python train.py --model="image captioner" --dataset="regions of photos with short descriptions (Visual Genome)" --train_examples=203450 --image_size=64 --crop_scale_min=1 --horizontal_flip=true --translate=0.12 --tokenizer="char" --vocab_size=61 --encoder_arch="mobilenet_v1" --encoder_norm="batchnorm" --encoder_activation="relu" --encoder_depths=[3, 3, 3] --encoder_kernel_size=5 --encoder_stem="deep" --encoder_widths=[80, 160, 320] --fusion="prefix" --decoder_width=192 --decoder_layers=6 --decoder_norm="layernorm" --decoder_norm_position="sandwich" --decoder_activation="gelu" --decoder_mlp_ratio=2 --decoder_head_dim=64 --decoder_fused_qkv=false --decoder_bias="all" --decoder_qk_norm=false --decoder_parallel_block=false --decoder_inner_norm=false --decoder_positions="sincos" --decoder_prefix_bidirectional=true --decoder_connector="mlp" --decoder_tie_embeddings=false --init="kaiming_normal" --optimizer="soap" --beta2=0.999 --lr=0.0015 --beta1=0.95 --shampoo_beta=0.999 --eps=1e-08 --precondition_frequency=25 --max_precond_dim=512 --one_sided=false --adamw_lr_other_params=0.0028 --ema_decay=0.999 --steps=6800 --batch_size=64 --epochs=2.1 --lr_schedule="cosine" --final_lr_fraction=0.1 --warmup_steps=340 --weight_decay=0.3 --adamw_weight_decay_other_params=0
Rows from block 3 of the text decoder, named by matrix and row number. Rows with one number belong to one attention dimension. Each number is 500 + 25 x the weight over its row's rms, rounded and kept within 0 to 999. All counts start at 0. Numbers have three digits each. After the name is the row's rms in percent of the matrix's.
# q: attention query (decoder.blocks.3.attn.q.weight, 192x192), inputs 96-191
# k: attention key (decoder.blocks.3.attn.k.weight, 192x192), inputs 96-191
q.38 098:476493480507481502536488486464456508539538480520435470532531525519456487500499503480506507507487516501530492512518497505495507519502462540541476477472497498470493489471567489478466495558485488499512474519520504516467525528540490481502483528573482486479540455500513509495509515482497484515
q.39 097:498457493506509519486520485496541488538459471504482512503487519550497472516491498516493501485488508481478495524470520533510449474544498484486516587484530477528527506501486498497524523438493477531496501487460494485485480453478493513486527461534510487448501525501496521508520515528561487557
q.40 100:510557487500493496494477489530497503541500522486531508465494516475486495498526500507488508522486485502445503491463545490475478516542481522484492474460541502498459485550497517475524553491503530479472514501509482502496502519553490502486473549495517500540525524504476532486504524489488520477
q.41 100:473493501524499480466474484469516489477444518479534513539543537497517459550544506525507540463495479476522490464507506526471494507511464512488484546526469527508477513498529517498506527496518481492493502482529527492510483488487487467476481442505515469501507515484501507518510517518513471529
q.42 097:535512536492492531468496521540504480488503496509535521494468467500523466504502476488462481460476446525515501512499513529509526479538509557482482496478502462509493487481469484496510494508490475489532483476504451531499505487525504474529450504516470514440465515511466535486528519502522527486
q.43 091:477462480501437434488470510531475502511465508442513532476521532488491477580537555513514507497448517513520443479516510483477500498469445444493536532530534484552464494521529493533539499518510535516516528514485515487522527495491488513480504513505495530492505520476493500525473515516489479514
q.44 106:482474525479475503483477525466498507477504464500498453492523526491507557457492544497505466519512488502484499529519499534454474473487503492502494488507500475485530457502495516477488476494477514505514526487522508488480482567517479532431540493510538504496515501541406499526503537479540449519
q.45 102:509522498515476469515523513464512523530474525511492499510512500469523519472463480516511547495513529462445514506505547502518476520482497485487482492519530526525528473483491526499503488455480492478525510534463499498513469506536517519506508538479587506505516485517545532502484510538490556496
q.46 098:458510519496473490463480535512520466498475528510520508471515455511509472494513478526505484493504505473519503484430493559492506446527484511468515488475497548446486521543520483481540546466516510504499504483509519488517513502455489515508507533492486491517479511468492491486551535477464553533
q.47 097:537497492510547455469521485454496489513558512513473493485486479472524518513502495526518508496481540508482484500513522469487508452462480442463516472474571504490511504481511504474472481499497509488500466494504495525497516495499490520539511485505521510538550520479521480489521506520550498460
q.48 096:501512486479533487537481557505488494502467515547481499521482518513534500490452468516509489510467514474476528487479545478513519502515498480478478475468506526541519482539503483454513510495494493539480533511453497498489469492476527471486549484500499504506520565516499498508509491512453511468
q.49 110:493524531489508489511514508459512487532478486503480539492466477508480525555493524441532518523503490470491503515514492472503530511544529484483455446518477445465500517456534482508458535471508496485488528528568477487516476490526495478518503516471539492497529476496529513495486455512490455500
q.50 099:520500521528495491549536476516498508488480451494499529516456512455510510484518505506484485466511519518485520469498557519537489511469495475492525477504463475457487533506487537505540493492487511499591469500506458509509470504504471484509490481545516447518471487491499482495524526491518505473
q.51 104:484477499527483526525518508468520533493471516504539500457480472506547527525498466503529489491479520468528453524499506497500508557510486459477529499507513513542504497485483458532506485511484518512502500509471507504530494515510512473477535531522482504478469524528515498512504492531537488525
q.52 104:467472483503500539541459466477441517518517488477519479537530498494555501474530489520486488544505455531507506540499491541545513497526541514474512519471507505530558483470469471501528509514488505495511505501480479487458518498504493530566505524496505473499515516521478504474522469467515486476
q.53 091:552445526510480445466495536489505530532467518472502446465488430495474474469492482509507503490512516505474481497471491525516551523482477518496490529464502531447543487522486494514515480543522490490542483498466528493525540516480520501482494498501511557497480510526492497507501446512492486447
q.54 095:501504502538506518525471487534527475513493520505496492516442538540516518503525459544469466495489534497469553486487501517499507487477489492482506457507451516482530487489522482536511516469463513513516488513520468543494531485512459501526508487535454496500497468486496500471501488494508501489
q.55 093:496460517497509502516505465451512506514508488520537504492524492467472480492459494481488478447486499519549492495503501492494533492493496474452508466505487503520533488515466497525507458510500480487549511472483472471489474499447502543523516544511507491496558499548475458492469527525480481485
q.56 092:505499500505517469522504498497514445517478445475494529488480504487517511486506462503517498486460512530481492494530506466479546531556502461510470492509484545514496497474507478492433532497495466518524489523475491514482504493505499513496501525518537490451526549490489533472487476528489489514
q.57 106:537516511510460478514474527469535466511524452494497490477448483506504541521553500517502495495487501474492514533485466492481493486526507518555477497500543521512491513544546510448505572452490471544503515490498488489473482506507527485502484476535472517521505507490516523481492488503529487509
q.58 105:492544501485529512502499464490486483448493522494575460495479517536487531525497471511464464503495537469463512516478545464484499494494470490465538493514510514482510478515476495502506524475518519542486460458459527533473514524522528546500528485481437527494492456519503515462488533533505514512
q.59 104:500531474465491469473484517488496490508543516482476453477521476493517482444484470468523500501488503467490470517488494484489560458493505502474526498442554515514497534501467486469523472535506516537470495500494510548499497513510536495513504500503523509500518480519504506527493493482534465498
q.60 101:484498459505473499467505456484488491473472515522535546473530504533499505503468487548475497503506525500518556548499546476516515484555524509503518456483482518529488504441509496502514476546448517502484489471517511547449494485450497511514532532474496485506513526497440487425492521491472474533
q.61 095:495569491467509503477523489482485490526503488516491513507535537537537501512508520466504505497496509460547510499511493451475542506534477499500483510515463506500464506504521492511492487514516509512481493430471509528524517478534506464545491502498507507463444563528495475504469505508450481490
q.62 104:477533493520475540475465542495497525509490476531477525439522524567499482524465505507532489466485467460458522471471529489496496523510507477542510480513515486505480496470484461505501483517502517512490517482462526521487503473438545507490499473496524489497472521448490479528513513492513464493
q.63 099:520548486522534524512499464525444479480479536509548484502510502514507459483573478488520510503495473493485499479496494491527505475474498449510455450496499552483503493534482505519485514527534495509499514514495482479490485488482530489481472469491493456500510500512506467532510481492492514492
q.64 103:479528511448493502459496508517524480520504527508516510572501446479527499504502460489474522492558497459483508463491477512471494483514493506483487498485487506496490502514481476471482481508508480484543486502580476522519475451476469526483463527501471459508538489481510502488537513509503461480
q.65 107:487526501514541529495498481523521456503506513447512478539504497536556500492518477443503472494472522525516514488470473507463484460487490466509509560554495511542507518512504499509482510482509493478495514464521503448508533461459476489544545471511483471547501553543501493535528494518485490506
q.66 105:488471473505534466495501510485492512502459466542516502470516460483468479508508512486487438513525474500495527487500489490522470516482496493486512528561487491505511471522490487483519477452493477450526484522511469487494507526498492532469490519490531565502491489520495490506478545559486488485
q.67 099:504521508498548492512522496496442514489546530463501459539516504463505485485496529497537501488503515485515487497466538490515494475444510554502467500472439509448484507546462488503530508507443472491500509455495483504501492485483537469489474562488503486516469472510479515529496494553504519528
q.68 109:490515487502503449509511489521554481505516535457436491489465523477509557489464523505484502540475513525512523480444516503489482535519506511505494564474492508535523488476511503495541482526514502529548510525520453519496496480487527538514518489509492492493502485524535466473493497528482508474
q.69 090:520455526502487484524524485486469481447478502496504495509535534460430491516486486488513452524474533520534470542484470497474532541504515520472486505524525504494534517516528533522444483487486473511462498510508496479506531502522467506518486479469475524488542512478493483511472528438506468485
q.70 110:508490522489456509519500535539525505527501499497490538487522483476487508469553510479483452531479529479499460470529506519477509505489471474517510528530509521452559515550496492470484518523504553484505503518491495502571513482474529479511495540507470548493495510520498487486542504528541538488
q.71 108:513502508511483518514484474489473488524486534449476492486540497510497524519536498510460495498498469526498496492528487457484466494519465449492459501480486512483493517502518499531479520483502517521486495463482506533473449494505519474465519501518520552499513514529478545499552453516499499519
q.72 097:513504516528499502517477538472489486453528515506493442495513462503521536485489507492495555509453483505521485520500543481515468516516522513490537521525527509510469544477479483539472508479511499530475508498507491464536504490537525499509525486501545475480439478525449498572522453512518505475
q.73 106:545532475529488543536458495523471524472523492469521503538537479512463515521507492454448489514517520509519533468480520518542476508504490500502511497502522477503484462493501543508460472482514473488473541514495442464493480540513487518519515496532470493510538471523470490530442475491475521483
q.74 099:505499521518475495483492485530533509513519476545485535460517485499508481523530467488499480505540492512524446483573514511491522539522499468469502473509490474512538542454472530493482482456508536466555498542499513486510513474491486500507497503507476479489491548481477496506535466549498526513
q.75 100:482487460513511535499517515503423528553494541482476457458491450507470525484514542494524450480446496562535517485481510495476498485501502482468477466496463535547502470482511496512501482478492517501512490504476491543527496540535495494462484493491506551543499544514469504458520496485494499498
q.76 106:500483468454490514492496474551432485512503478517468517514501499519505478441466525508484508489511471520528497474541516472493531486518478509514466537494472523484546528503566493501484549503512503490534528512530455477514488504477480506516451531527521542506501529482521459500509453467515500480
q.77 104:548495482543538480464516476482535529519471470479541516491530482513500500500496498504487474517572490528538458528475518522509518481501494516535496480441450469508476538495493493512551467545549465564473549509503477511477474464482522476537485513504486486483517519482491479501526492467495514522
q.78 101:472480478543505537542509468465498500522486506519518541457512485485467462507493496499508509525472527467483473540451532508483487509585503538457509466483461499505509515520492473507491504489476499468477526527523481525482485496461530508490523530517547511470494495481483492514491498480521476534
q.79 102:515501524546510475484518443511522475452522468456502439481542494493506491495449497531455501500492484476496503522500491500509517470499546500470543528482483477525494536476504531494524504453509518481526548523508479487498449500476469497510507534463529508502512494450501483514517543473494501503
q.80 103:482453513468436490485534532486511511503462486493500496512534528475517530492532511495526543486529503475522473474484458514519447505490486493474475466512545500503475485536526506546506537512501470535463515511490493495507481476506519463489473434509464457510489525550535516501496493541517448519
q.81 103:477442473481484493536488495486529539480468531499476543542462507448518525484483469476492486550521531501510520492525508479498504494473480495498510530544541512529542468498467529469486497507489478521509500474511489474490488522483484499514532515505460485542542504476521489492461485471500516447
q.82 098:505489493472489481480478510511519475481516507500490525516492504474531531503499481485524545513519535539502518511491475484512505500465496476495491485495518502496515496501503557527503458515506489532516462472504524481531506469457472549523476506474569505533490472532498510472553496527487499488
q.83 100:529500491469500437512468528501496470495493497522464508506524481473534508469522473474491489458489529505469475500478478463459490494476507479472503483515459509465547476499472478423490511530490514509479501535528489482522499526485491493489513498523500497514495559486525522536536447464502509484
q.84 105:470514551510519522524490508529497518508485466530514475483511504511531496530490496473505521471486510461525507519465498513500510488482458458528506499454505504538487530488503475517468518513494492510446505474481548532561504523515482486467504486522472487512549504523479550523537516552533482508
q.85 097:513460506567508543500514491510482483486483491493484518529486499484509493501458511473481503467525504519481494456483509511562485526507460526553530531500527521487481527501496556540474519482523512511469520529505497492475517548476502475516499534554492512510498518500561518513493477485553501542
q.86 097:536463510496538519467476510476500507502482498488470474495504521489484496502458514499520514520489503511501466460514512468452464509499490537511507485501498534481503524546531513524464498501483491496509471501498533525493470496484473518508521487522488500512534484496492516518493501475484500490
q.87 095:529526494480478511478531516535504549455533513543487501516505458466501508545534507488504490512509488527493538495463448473502488494516480478481494540536521516445444524510500477484466511443481482482480503466527523524528522497478481473491533498530519492480501497550501530467461475467489494484
q.88 100:515489494519494540505498473449521491487524504494495519474492497542475490521485524490498513486499513498515461485563535493500552551484483497508516486495496488454500513472485486457485510532515495481527478507539493469478527465490480491475493496499506473505524485545481529513492490513517501499
q.89 094:503477506529477521535455459505487466456528494482494470464528494504464518535502476545483510489485524486470497492481504515547491524477533505509515497505489481509546500447472463509502517538466519502494502494501468512585538525486510488528507458525510513540503503505498499490489487535462532470
q.90 105:556551481498488500516491501494455450482513514493553497495552493480510493519497502525463514492506464522485488476508473497526500498539525506496482534531497486498500529481452486492473527485505474510533483523502471439475491532521490529504500485494458523462502470502574515473547501519507476474
q.91 106:530549503476545502476500479490445486494484470511531508487551482473493465510509500524477468466499492501471535492448501517480526456508521506539488473494489494510501494538483477516529506523452497503469514498493515505471538462495504483477530522473525545518480499488512509540509450538492531466
q.92 106:476466539517505534505465530462508488470481509483530510500498503513531504507460502482513492507512495498519470518447518513521472501543507489489504524518490494482505510501460533462488519491490527489479472488499528506566540503510501485508523488443560516494486480465478481527488499537521507470
q.93 105:515472501471486476548506509503433533465480476509490529514504492424457487505458484500551477498477471523519512494493529512493459494483518506440523500457470489507523493512453532508510519458482495451495505486507482491517443515533496528512486500486489503504515506506525482459466474467490482520
q.94 101:477479520488498489473519490496503507450430486501498487537504538537496509526527517494514510517472468503460517542480483498526546472523509525485457497494483486480478547495475505480503469500503513512494519482484524489421526481511533505505453491477484471497476498520539532515450474516513520500
q.95 099:486468501508532491498522518481502486501437482524536449534530492504458484514508534461540510474488477477497515547490499547463538515474500487523527507546506478531517534488488498505534473478474484462512462486573499515496475515500515521500493520509520485507534486486467519473487464437504491532
q.96 100:501502499534479484472533491486485514509515526511481480470516485457473485468453464512489513507495518518468486544480476495498540512489555543534517474503512544516546494497494507479486514553487487468508497510538512558516531483502497478479502495473484527504463485464522498532478502501510534482
q.97 112:513508507513467539444463507541529495460485462477509508486527519531485491505481491469460553478500485521465514477473500494500519496549495544509489520519522502533515482518526442475493518498515525506489515513433502507477436475483562499466501505473512510464523578502529462474489495539507491491
q.98 099:528545508535496519483502528474483481472498483536503502486516535518494531508473484472509483529517519493508487519551539481523470418528549510506531490494500456524521561546499505472530492466510509501476471480492501494510515455501527501503488510524473540508491463482472517449518493460477530510
q.99 099:539490516463513514477505500493515518560501519439494501463557503516496466487504476486500482528545463526478472525510511505530546477496490516527526513509541502487432471500512504501500498523464531524494477442532510510505510526517510490501500485508500509501492516517475492487514477457520489497
q.100 097:467502544501518516511504484503492484492451466473531542470459488472488554490479476535536538488482526456488523508479530539474523471500473495467516481504510463525488471488474531499524471502511530485472497538464509527508484523492508520531517460481507489509522481521496539469525445503510533487
q.101 095:515535486480506534491516498518539510485529469460487499495488535522468500517500487459480541513488560503507493474522496503467531538548503521517495498483488469496521518443530505513497487477468498518466476477541504496538533544472479479516450487523475572527512499485452557496495513461511490455
q.102 101:558484508467491482437499500483469558486453528496506475469456514560495526524436536485484498490513483501494509504511506532476491491510511477516477478526475523480495505495540455507464505493486506512504502506474494516517471486518459569491489512486522500524503442493494526489499504516548468496
q.103 105:492485492503487494467473532491486518505493515550455481524525498473543473465487491459505515474484497510487488469472507521452504469496493513505453513529526479508473531523519496499512503475531492468464522487502545515462490567518469508511539478521504528534523450512493511501495518481510471521
k.38 094:540508496457502467488502517478485503500452452517468493456479495491509511539510499468527500505501493519533513466508536447505518515481495485519487485466503586497515524493455527513488472524494469535480481509481479512493483479466481492544518449477511488504487503550532478518484501514533475479
k.39 104:512506472517510514538496502515492505492528496518479459553518487511462512449540484489561432528493520524484507481455530510534512498497509459526508479521497478483510492496527541502543504522508507500501502521462550511514462449487507496492497537516484490528480494471478477447501492492514487463
k.40 107:491532540525496510483480479539508460457489543497540522467469534528549503543496467516509494447503455503505476476506541489464493484496466505531535532505550530495510505497479509487503482485510532491503471488488506520509482498533522537505526474519483520505491481510489484511493524487475505530
k.41 097:498493544512465533539521540513479443549520525495518476480482547485476512500475506537482512486488513482522482444478476523504512492523455494549543500494480489563485524485519470488473469455491510508512496461490495502535517549519497521544462548533464508495526467459443525522484552500480506473
k.42 097:515477516494501486485543513514509542529525479492503528465532510557504471539503499516499481425461485521514472528471505474462464476517537539497507498515554514497490495531493499504535523501528510467536477498551503502510499490499501442508508467522515498514497519490493505481488504521528508462
k.43 094:512488511459511499483480527512478486473486497477498478521476535474483505487470492451503497462494512525494497520485475494519494515493503484526498539484529513512529503549469454493543442555535482487505545430483503458501486450490513462503491524492482482481483502496486501470444516505498517506
k.44 098:533462485553506533466507475501456478476484514492499511485497460529462513513493517483542491464477494448480445499507521516482526510483481518514531514487507519508497519485498519473531496474515492467531498532500504496489522460497524497495480526468533489549513487489484532526501514512529479498
k.45 105:526547450497536492525487476493529499449524468507522539541490529521472535492466511525498516530486509502501441462460536508484454449467472496498506499477473549535501491540483556489548515547519527507530470534518536463480491528486506470477479516506503494499543535515526477528502499489502509501
k.46 102:459473486482508462492506511540488497533537498486506494482486544510517564534504488499465535469489519472500525582489479492530491501509511517499494542476532473538507482495487516486449494500513541490472463498462503492496521492519513526534499492504461520528483506456533540461509506537496519515
k.47 097:500517460496477519511514523508521539507449509463481519508494471573519523535492489511549567477539487541497522528503540482487508506511477520465468487519476509494519452518475520506502493522529519528509495518482533478520512506448491502505505492468468519540528503547521508511513492484534467477
k.48 100:500497524509520513479510468555562495504491515504513530515518523501466515519467496456484511486492550524468525508503511490436525500486486469509503501493508495481520514478506556508465530500482508488485457472505482511503444507529457509485521443536560535512507500511505467508483496508483504490
k.49 104:502488478497544449509519504435465473473486522503460510470555415550490492512477487501531500516497519513483500458514500481497525506464491471491487528509507499512484473461498524522523522504484503566470520512514472501460487528524476496514539515507467500552523469480507516529451486540442520509
k.50 100:490466520445505528515491537484558560495462456541477490492478505526517479529527461495472479547530507493488546456490463485486436494511531507498503476550522535492468500494485513500494553518507512475492530525497528487503507512511488480455528500514500521461531499484510485486493470469514453530
k.51 108:514507484496485521468522547519550562497501496495492495507518507441459504453505526489532502501485472478530492554525518490539532455502508492513500521507488500481498475509505449472532477539547531468537497486538494488447520535476483530528510501524483501501482464443483489514485538503521491460
k.52 102:505478497488458492490483539498525536479499502472458525468561470517554530523516485509507481485483472505556468545487521488510482512469478509534538454500496520482499506490458533530471476517469469490488528483506478508500497469522450474423518508503512493560521528493495487470496494476484489463
k.53 088:514487480482523519493514515557515538488470535488489492512464485494515506477520521519518538484534523513475443506482454481493523501537529499509529488501514501553475491509530475505487520539479527551466468478472483475539500503477515433462491517497491504513455503481448498528504508496519503487
k.54 101:475541451500496497497503506489481477508521466487479477473498528489524523513512458514502468510515510517492533517508478498526471482465483425507481519523490494483489471491494519507487515541487453522502474517542481493519501513514447448500509484494480513541512503498522536563514483482485474500
k.55 095:492520547499523508481529511480461522561457492470494458510514538481503487498488500486566546508476501484533449524473494569457482490506452540489490497482536540480459565520526505508517513469454514504520516502462477500502497499505485506523475506487474492492503490501482477496491513489480517495
k.56 087:479477575483515494517509548495500471521479567506538504484519499492475482474481508523469492534555486520482528513494496510513474480492467472525494487472538474467509470461479522531464504487465489499504509556508503471540471513478489501500540469515536504539542541482467529514493466521469484521
k.57 107:507489465545502478550524485450495489467484495554481525515484500526462492534518463484475516526557528468458550495498523518500491518524497507506546489527539519466509520488512516511521471510514524502495487521476496499503500543459524462522453533506502534480492488486502515478496533516475480501
k.58 101:500518462524474487535479476517534511486489533499561532497480515535469514485441478497476490489510469491492474517490501502499500466515522478472459510544533519460512503491495509527514497495486482439517499466514486480518489505480500529482507512455511539533495476535475492520478535475466491489
k.59 099:517473443507522485503495518506561507528458500497492537521524488514490551475502515517502508506462460534478486517499507529530509445485484484491480508505511524515507487473498495539501476529513523531486483520464506501510529468522480491492478515492484472469490484520489513474536472519496498487
k.60 101:454511465515460497465510511490487531513453523466510514554442500490488483484499490501503490472525487473523481537488535492506483518496450481564438488517488495497525499514528512537512497411467516503517485533502525442491514474509478523514487514482517495500480507518519514518509473441473506527
k.61 093:438509493491466469491502499510541516511527532466477527514461496485488549551505500534527515490478527521522542518488505520485550516508488467527512523489548516494509493545442500501555510479506516499491534516507481518442496510512491516552479490543482457528450486509491506510527494550498504528
k.62 100:508477535453499528511541519485490524511500486514478515524501525502502521443490514509496492487472487467537505504466520503514524475551528498472478480480480531480530491495536482552493528510487497494516475480484452496467494464494494492496497515520539451507469498507506508501472519496538504527
k.63 109:476500515479466515514488515494504507519513505518497479466525541536510491514477479492484492545520523520517497480502480504493524492560526492510499542512491518492505520504523522489492448515499495530501482429536521506515534508524474512523490540538524538467463492504475529506475462466476475518
k.64 102:495520490486523462490515469526494470502491545513545524516492489517508523511507458493484492473495500463503489514447502486523455496456481487497496501470454489500531525503539497526508544504500516478484473483546496470497494448512461459465511501469505521477443471515478487506473505458515500481
k.65 108:474491531511496510512516489490488512517504489480519511461514496513504473509457529540538545532503542469489509511516465493495497505461525499488511533521481529533529441456522497519505452523440503538527491488522482505481530456494493477510522453495495519477453498531514507554461522515473482559
k.66 091:505477464500485505486531483501455548487489504515451491497471505513517487508516549499465521515483479505475506481490490494453497491550499515489472486506473506515490489500479482483481570496543509533447492452428513488488525459499517531490497485466508522543449521497508482509519512476509501535
k.67 094:513510514469448515525470523516526550503494495494511513538570462511510488526461497487515475537503504500490509469477485511467469497465531514492533488492451462513513510510524489514506477513490486482490467524486509552503518508538480533517521508448462516483472555507520496503520472520543493483
k.68 102:495555505523539572527527503479492478518513494484527504469523477517535487478537488479494479474531468494511507523498490447534513494526486489498499503513523511479530503518489513539491502503517442527509504539497514481482477509480551507494536508491496510518500467565489528502504518458500446514
k.69 095:512525490496522485498491483499484519533502480485489496493439525487471505505491483514530467465498459487430475464517484495475508492498544516474538490530479537462498491504474540527477500527541545546446450483531488521505505538484518491500486460506530487543491460509481493501482532528532544517
k.70 107:502446502487502514530518496492539488486467475486489482531493485473474526497478476469478565510503477468479503525491499507526495486445534524470522491531537567492496514518484487474520511492479510479485511462531505446509472490460494518479509481480537516462483505494514486486504539519514512504
k.71 097:523536503474482526509489522478545521496486503505486460468523502498491480523494490478504522554524481513519492479463522510558488475498496509537516513503502537465476528527514517458460513515490508493523499523473482537503454464518452499517472498478540469521511466463512529490482527482507498562
k.72 100:520526500476521502491498508513475546519496436503470493495502508516504497490516487520442513513502545517523490570479473526502484480518511469495466473473521521448519503499530479512519539468524445531529509541534480509501511515487537497545496493515512482471490481478486483523514509483538483489
k.73 107:442522541498496520505517555516484516487480484514469533517492532513484519532492528459529499489464556455480518476531518502477491500491493489502490501494488511524513527512484459464486488531506507515520558526504462534502512471474526503496506510483469468445513483534515464491501511535537458484
k.74 101:485480468525506475516551474534486509566521566507495463486464492483515505489478478471517505522540502494539510514488492530468551523541518507496542482481529528504440506524521452551497474516520514530483512514508517456467479472505479506564482506471451508453502490511485462503483520545512508491
k.75 094:491554509528475527514532505510476517486520493515485493516498513465521499507495517453562485495479537497460500483505460488489507521530433532541513487540528512450501493532487487546467516496508518484484503531488525496498454548499470489503465487476521504501519497468483554506512482469535490526
k.76 104:458517538511432485534513518493513496527484475512510500503452488473479498465520473483498476510519495474472517478540542524490457497526486491531536489528510447487544482517518488498485499501501532482486486498498485514499502528501486471537477562474502451490492507485498529480490501509501524484
k.77 105:491515536490489497548463531513497510487485511496511532493510529487532535492494500506527481466512471499476505513470471463485533484554479513542518539484528498504469498492468494489533500491488520483506479506525493517506495522518487518453499446505492476511523451524488485454491513467551476490
k.78 097:549517516498501481432485434533544486492542485461485483495531487492523481509482446483512477510480478521471485475515501525470490477512571517536493494517536493505532524521465481524492548501478509495561495465561516489530488484528502505520474524511495495539505539513516525505514478500508500489
k.79 096:511502446505490473529497522513515487527524467492494469471443495529586483507522506495492514503490445491477486527531520553502459513457486527549476491480509495487475489457511526498504501511462484501535446544488510509503516526504508532456501510528486508472503501506536499516535528536520481509
k.80 102:519544500520498505474485506495510497499502507495502519512498517431512481500443500513456524475415510488481553508478538498476522464461479492476496477460505524507509496474501511489467509485462498488531512466523506508495561510499474501524491483528515531495525478513480507519493527489457491498
k.81 098:456484510520493535462479499480523511518499523524480511522517476496479494495516461510488489504492473462445494480491480492538462512482494538470494528515531541514553488479483505464495478517525504531490493501462556487543468503470557495487481540449517538504519518484498506483492510490525548529
k.82 102:441529508531490515492533506510455523507513495496460552493468498506494529473525509499504505496501514524545480522513496474518460518482480491491472507527499484475488463507529466497511490519485511527473481497497507551510536485488505484503498532513458531513497546497514469534473480526486448485
k.83 099:447547501468494486506497508513529512481478481527474492512538452509499491479477481492546536543478507469465464499484517474459536490533484558508523483488501500523509511501513485500531479513535522536459547497504549516479555480492539502496525511509536485503442499515531494526512472463513516491
k.84 098:529480474487507491447460497518481521536505504470511482511512526467486467521492499494496491566512470498492482483479526461522463475475503549515493506523516518518518532502490522518496499497492490511493464509511450502490482476480492513504462483542543524529520477500481497483505514470510531491
k.85 090:479497507483509489516487474492532503507509477484487490493503532494505493489473480530499500517470488496520527455567507488507503528502516478559466491435541494482503547508466507475505445479476505477529487505497505522497499496497522475530532482522481508548509488528531463510535469518499529460
k.86 095:533528506495522520476483500464522483505531508520493496499520499496487485502502495448504492445504542521477498443492521490504507504498508497511525441480535521448472537503457497506490493504522487505502476453491462514477487487513527497491511488496559466525481503499483526530486505508516440483
k.87 092:483493496485541509501508520512525483512498480476519483534514500518482548475495513515480503497466475485529509464446437520474489490473472544522495488518487486493468496536534507493499525493454494509506490537541527494474513408527474488540483552465481518501510490483499496508511507456473473476
k.88 103:515520469525473485508513472546507510510500495509521496548516506518416514471526491498510524451463531522512489439492531516521480495519508482533521538491483519492486525524497466522524464482479496492478522480523518526457487486524531516526480486499489496491547538519505497471479525493514484516
k.89 102:488499442496547454519522490522506549506500479527514483535526497543475509543504529516524522502513499526495471478514486520515531483439527473542495483484471505503483469548488508515537492537471476488495539487444525489521521501495519458505499480529535476518444477501517487507560477518519517510
k.90 104:457509527503501470530527507490471540535522469480526468472486471496484501519498499500460473473506510536485514518482502490498486509515426517497502560505514488509488483456534518461499517513508508511526501523504498491465477467524540481523532454520491481490498545537449481436492501524474500556
k.91 104:480491521486525464488503470517520488498509440505462501500507563501492491501503499506559487495477505516481467523480483475496508508558547457534516496515518503517493454520563508507505511496537516496516533487478472523505512466573505512492497465519496478482462529515463512485490473516462525519
k.92 102:477506512478504470517476475495511486489524510505435471517495492522481462516539468485499484472471495515485490557519521501516498487464508498492504466503491467492513503517508499531537520522522493534469502520516497490559531510464500495501485468482455526535506491498554499518527481454504483492
k.93 101:461488502476526499507468470488508533538482484539509525450526462502505479483499507484498477514440490540436495455496461494504507533535430494485468478505503466506518519511493493508483496534526479485455481471471497476482499537521491486553508523491487508483513483504457519487511491505498540511
k.94 100:504532539490505489490442484463504473510537485487483464466499473509517543488491501511528463500489486500532520488485522497494492457517487510481505547485434474480524473482508490561503425478535480484503516513490487524494494470504487470522511519475474519516544501485516474513479526500502511504
k.95 104:544475481478519477486484548520483462462489445453511494499513494546543495488499513495519536512475514520490489495496467512471505474513515508507511497553494478471522495498452445528510494483535491512497509470515505500494517511482510484481483491450501491494542528483536490542502485526505500519
k.96 092:504492528488513546504459489486515520520516467490506457503491521508521502493507466488525486542516464519494503492510488560500549482488484477509513526512456480465494485479515523549514496470507448499527491503521483495561510552521507497462501487488525538466512481489454454461536508456514512486
k.97 109:470496547490572504497513525454525491545525535485502485515487579533529535507485514494484489478574474503507480525520518510515521463472489513481489513483524534482508472481513533487548505509498480498494524507478497524495488483501518523469460489511486480525502482513460522491492498517502476436
k.98 099:506490461511474521490482510481498473476503458483543496565515487496502579494479500539527539510505488493486496543466506492503464462513500511524451507515491500490473486509524511441492497522505507520516479490531517512533511476483541488489453491515496446493504484537480523453508545483441496501
k.99 096:492519507463515519524467497474506525501508489490538517505529534515471530493446494538475531485469496511532463508483477504483527453487462467543494495505514487492473491512517550520472536503537547502481491543523459481503496486504479541471467508484449525518488548515487488473460476496520504517
k.100 097:507515540492489482494498490459528493517517521524479505466533523532493492522493502445480472474492520520510526519516527475560474523457478467513496478539519494512524467496515491510472469495483520541553523505529534446519508526494445511537489491498468532505508505516472523467507504508498524506
k.101 087:505474450513520510514480533517458521492515515514511522486493541560495529513492503508537501502490458477511472451469558483492474525466490463520558520504474534505508474546518460538537543514515514492487488525524481517527475512481506504507488461508526490496487492494502503476548496524478555524
k.102 100:536504518474508487512460514471479466481511481539524498497489529529451505479576539475467489465511501514487552501521507499494485470534450515501457526528472509455482487525500496457506499506516493485469492499457469484504466458517519477519460504496499483498489541535466540550498465510515503485
k.103 104:503465543504516484473487482472498481485525509519535506518553550526518494467499520491517560520467523495506499510480525489469528512469493491481496460501485467534501488503493487527533523473512509480472500517488471504504526499513513540545479511505527516463535492523467467528484506524518468513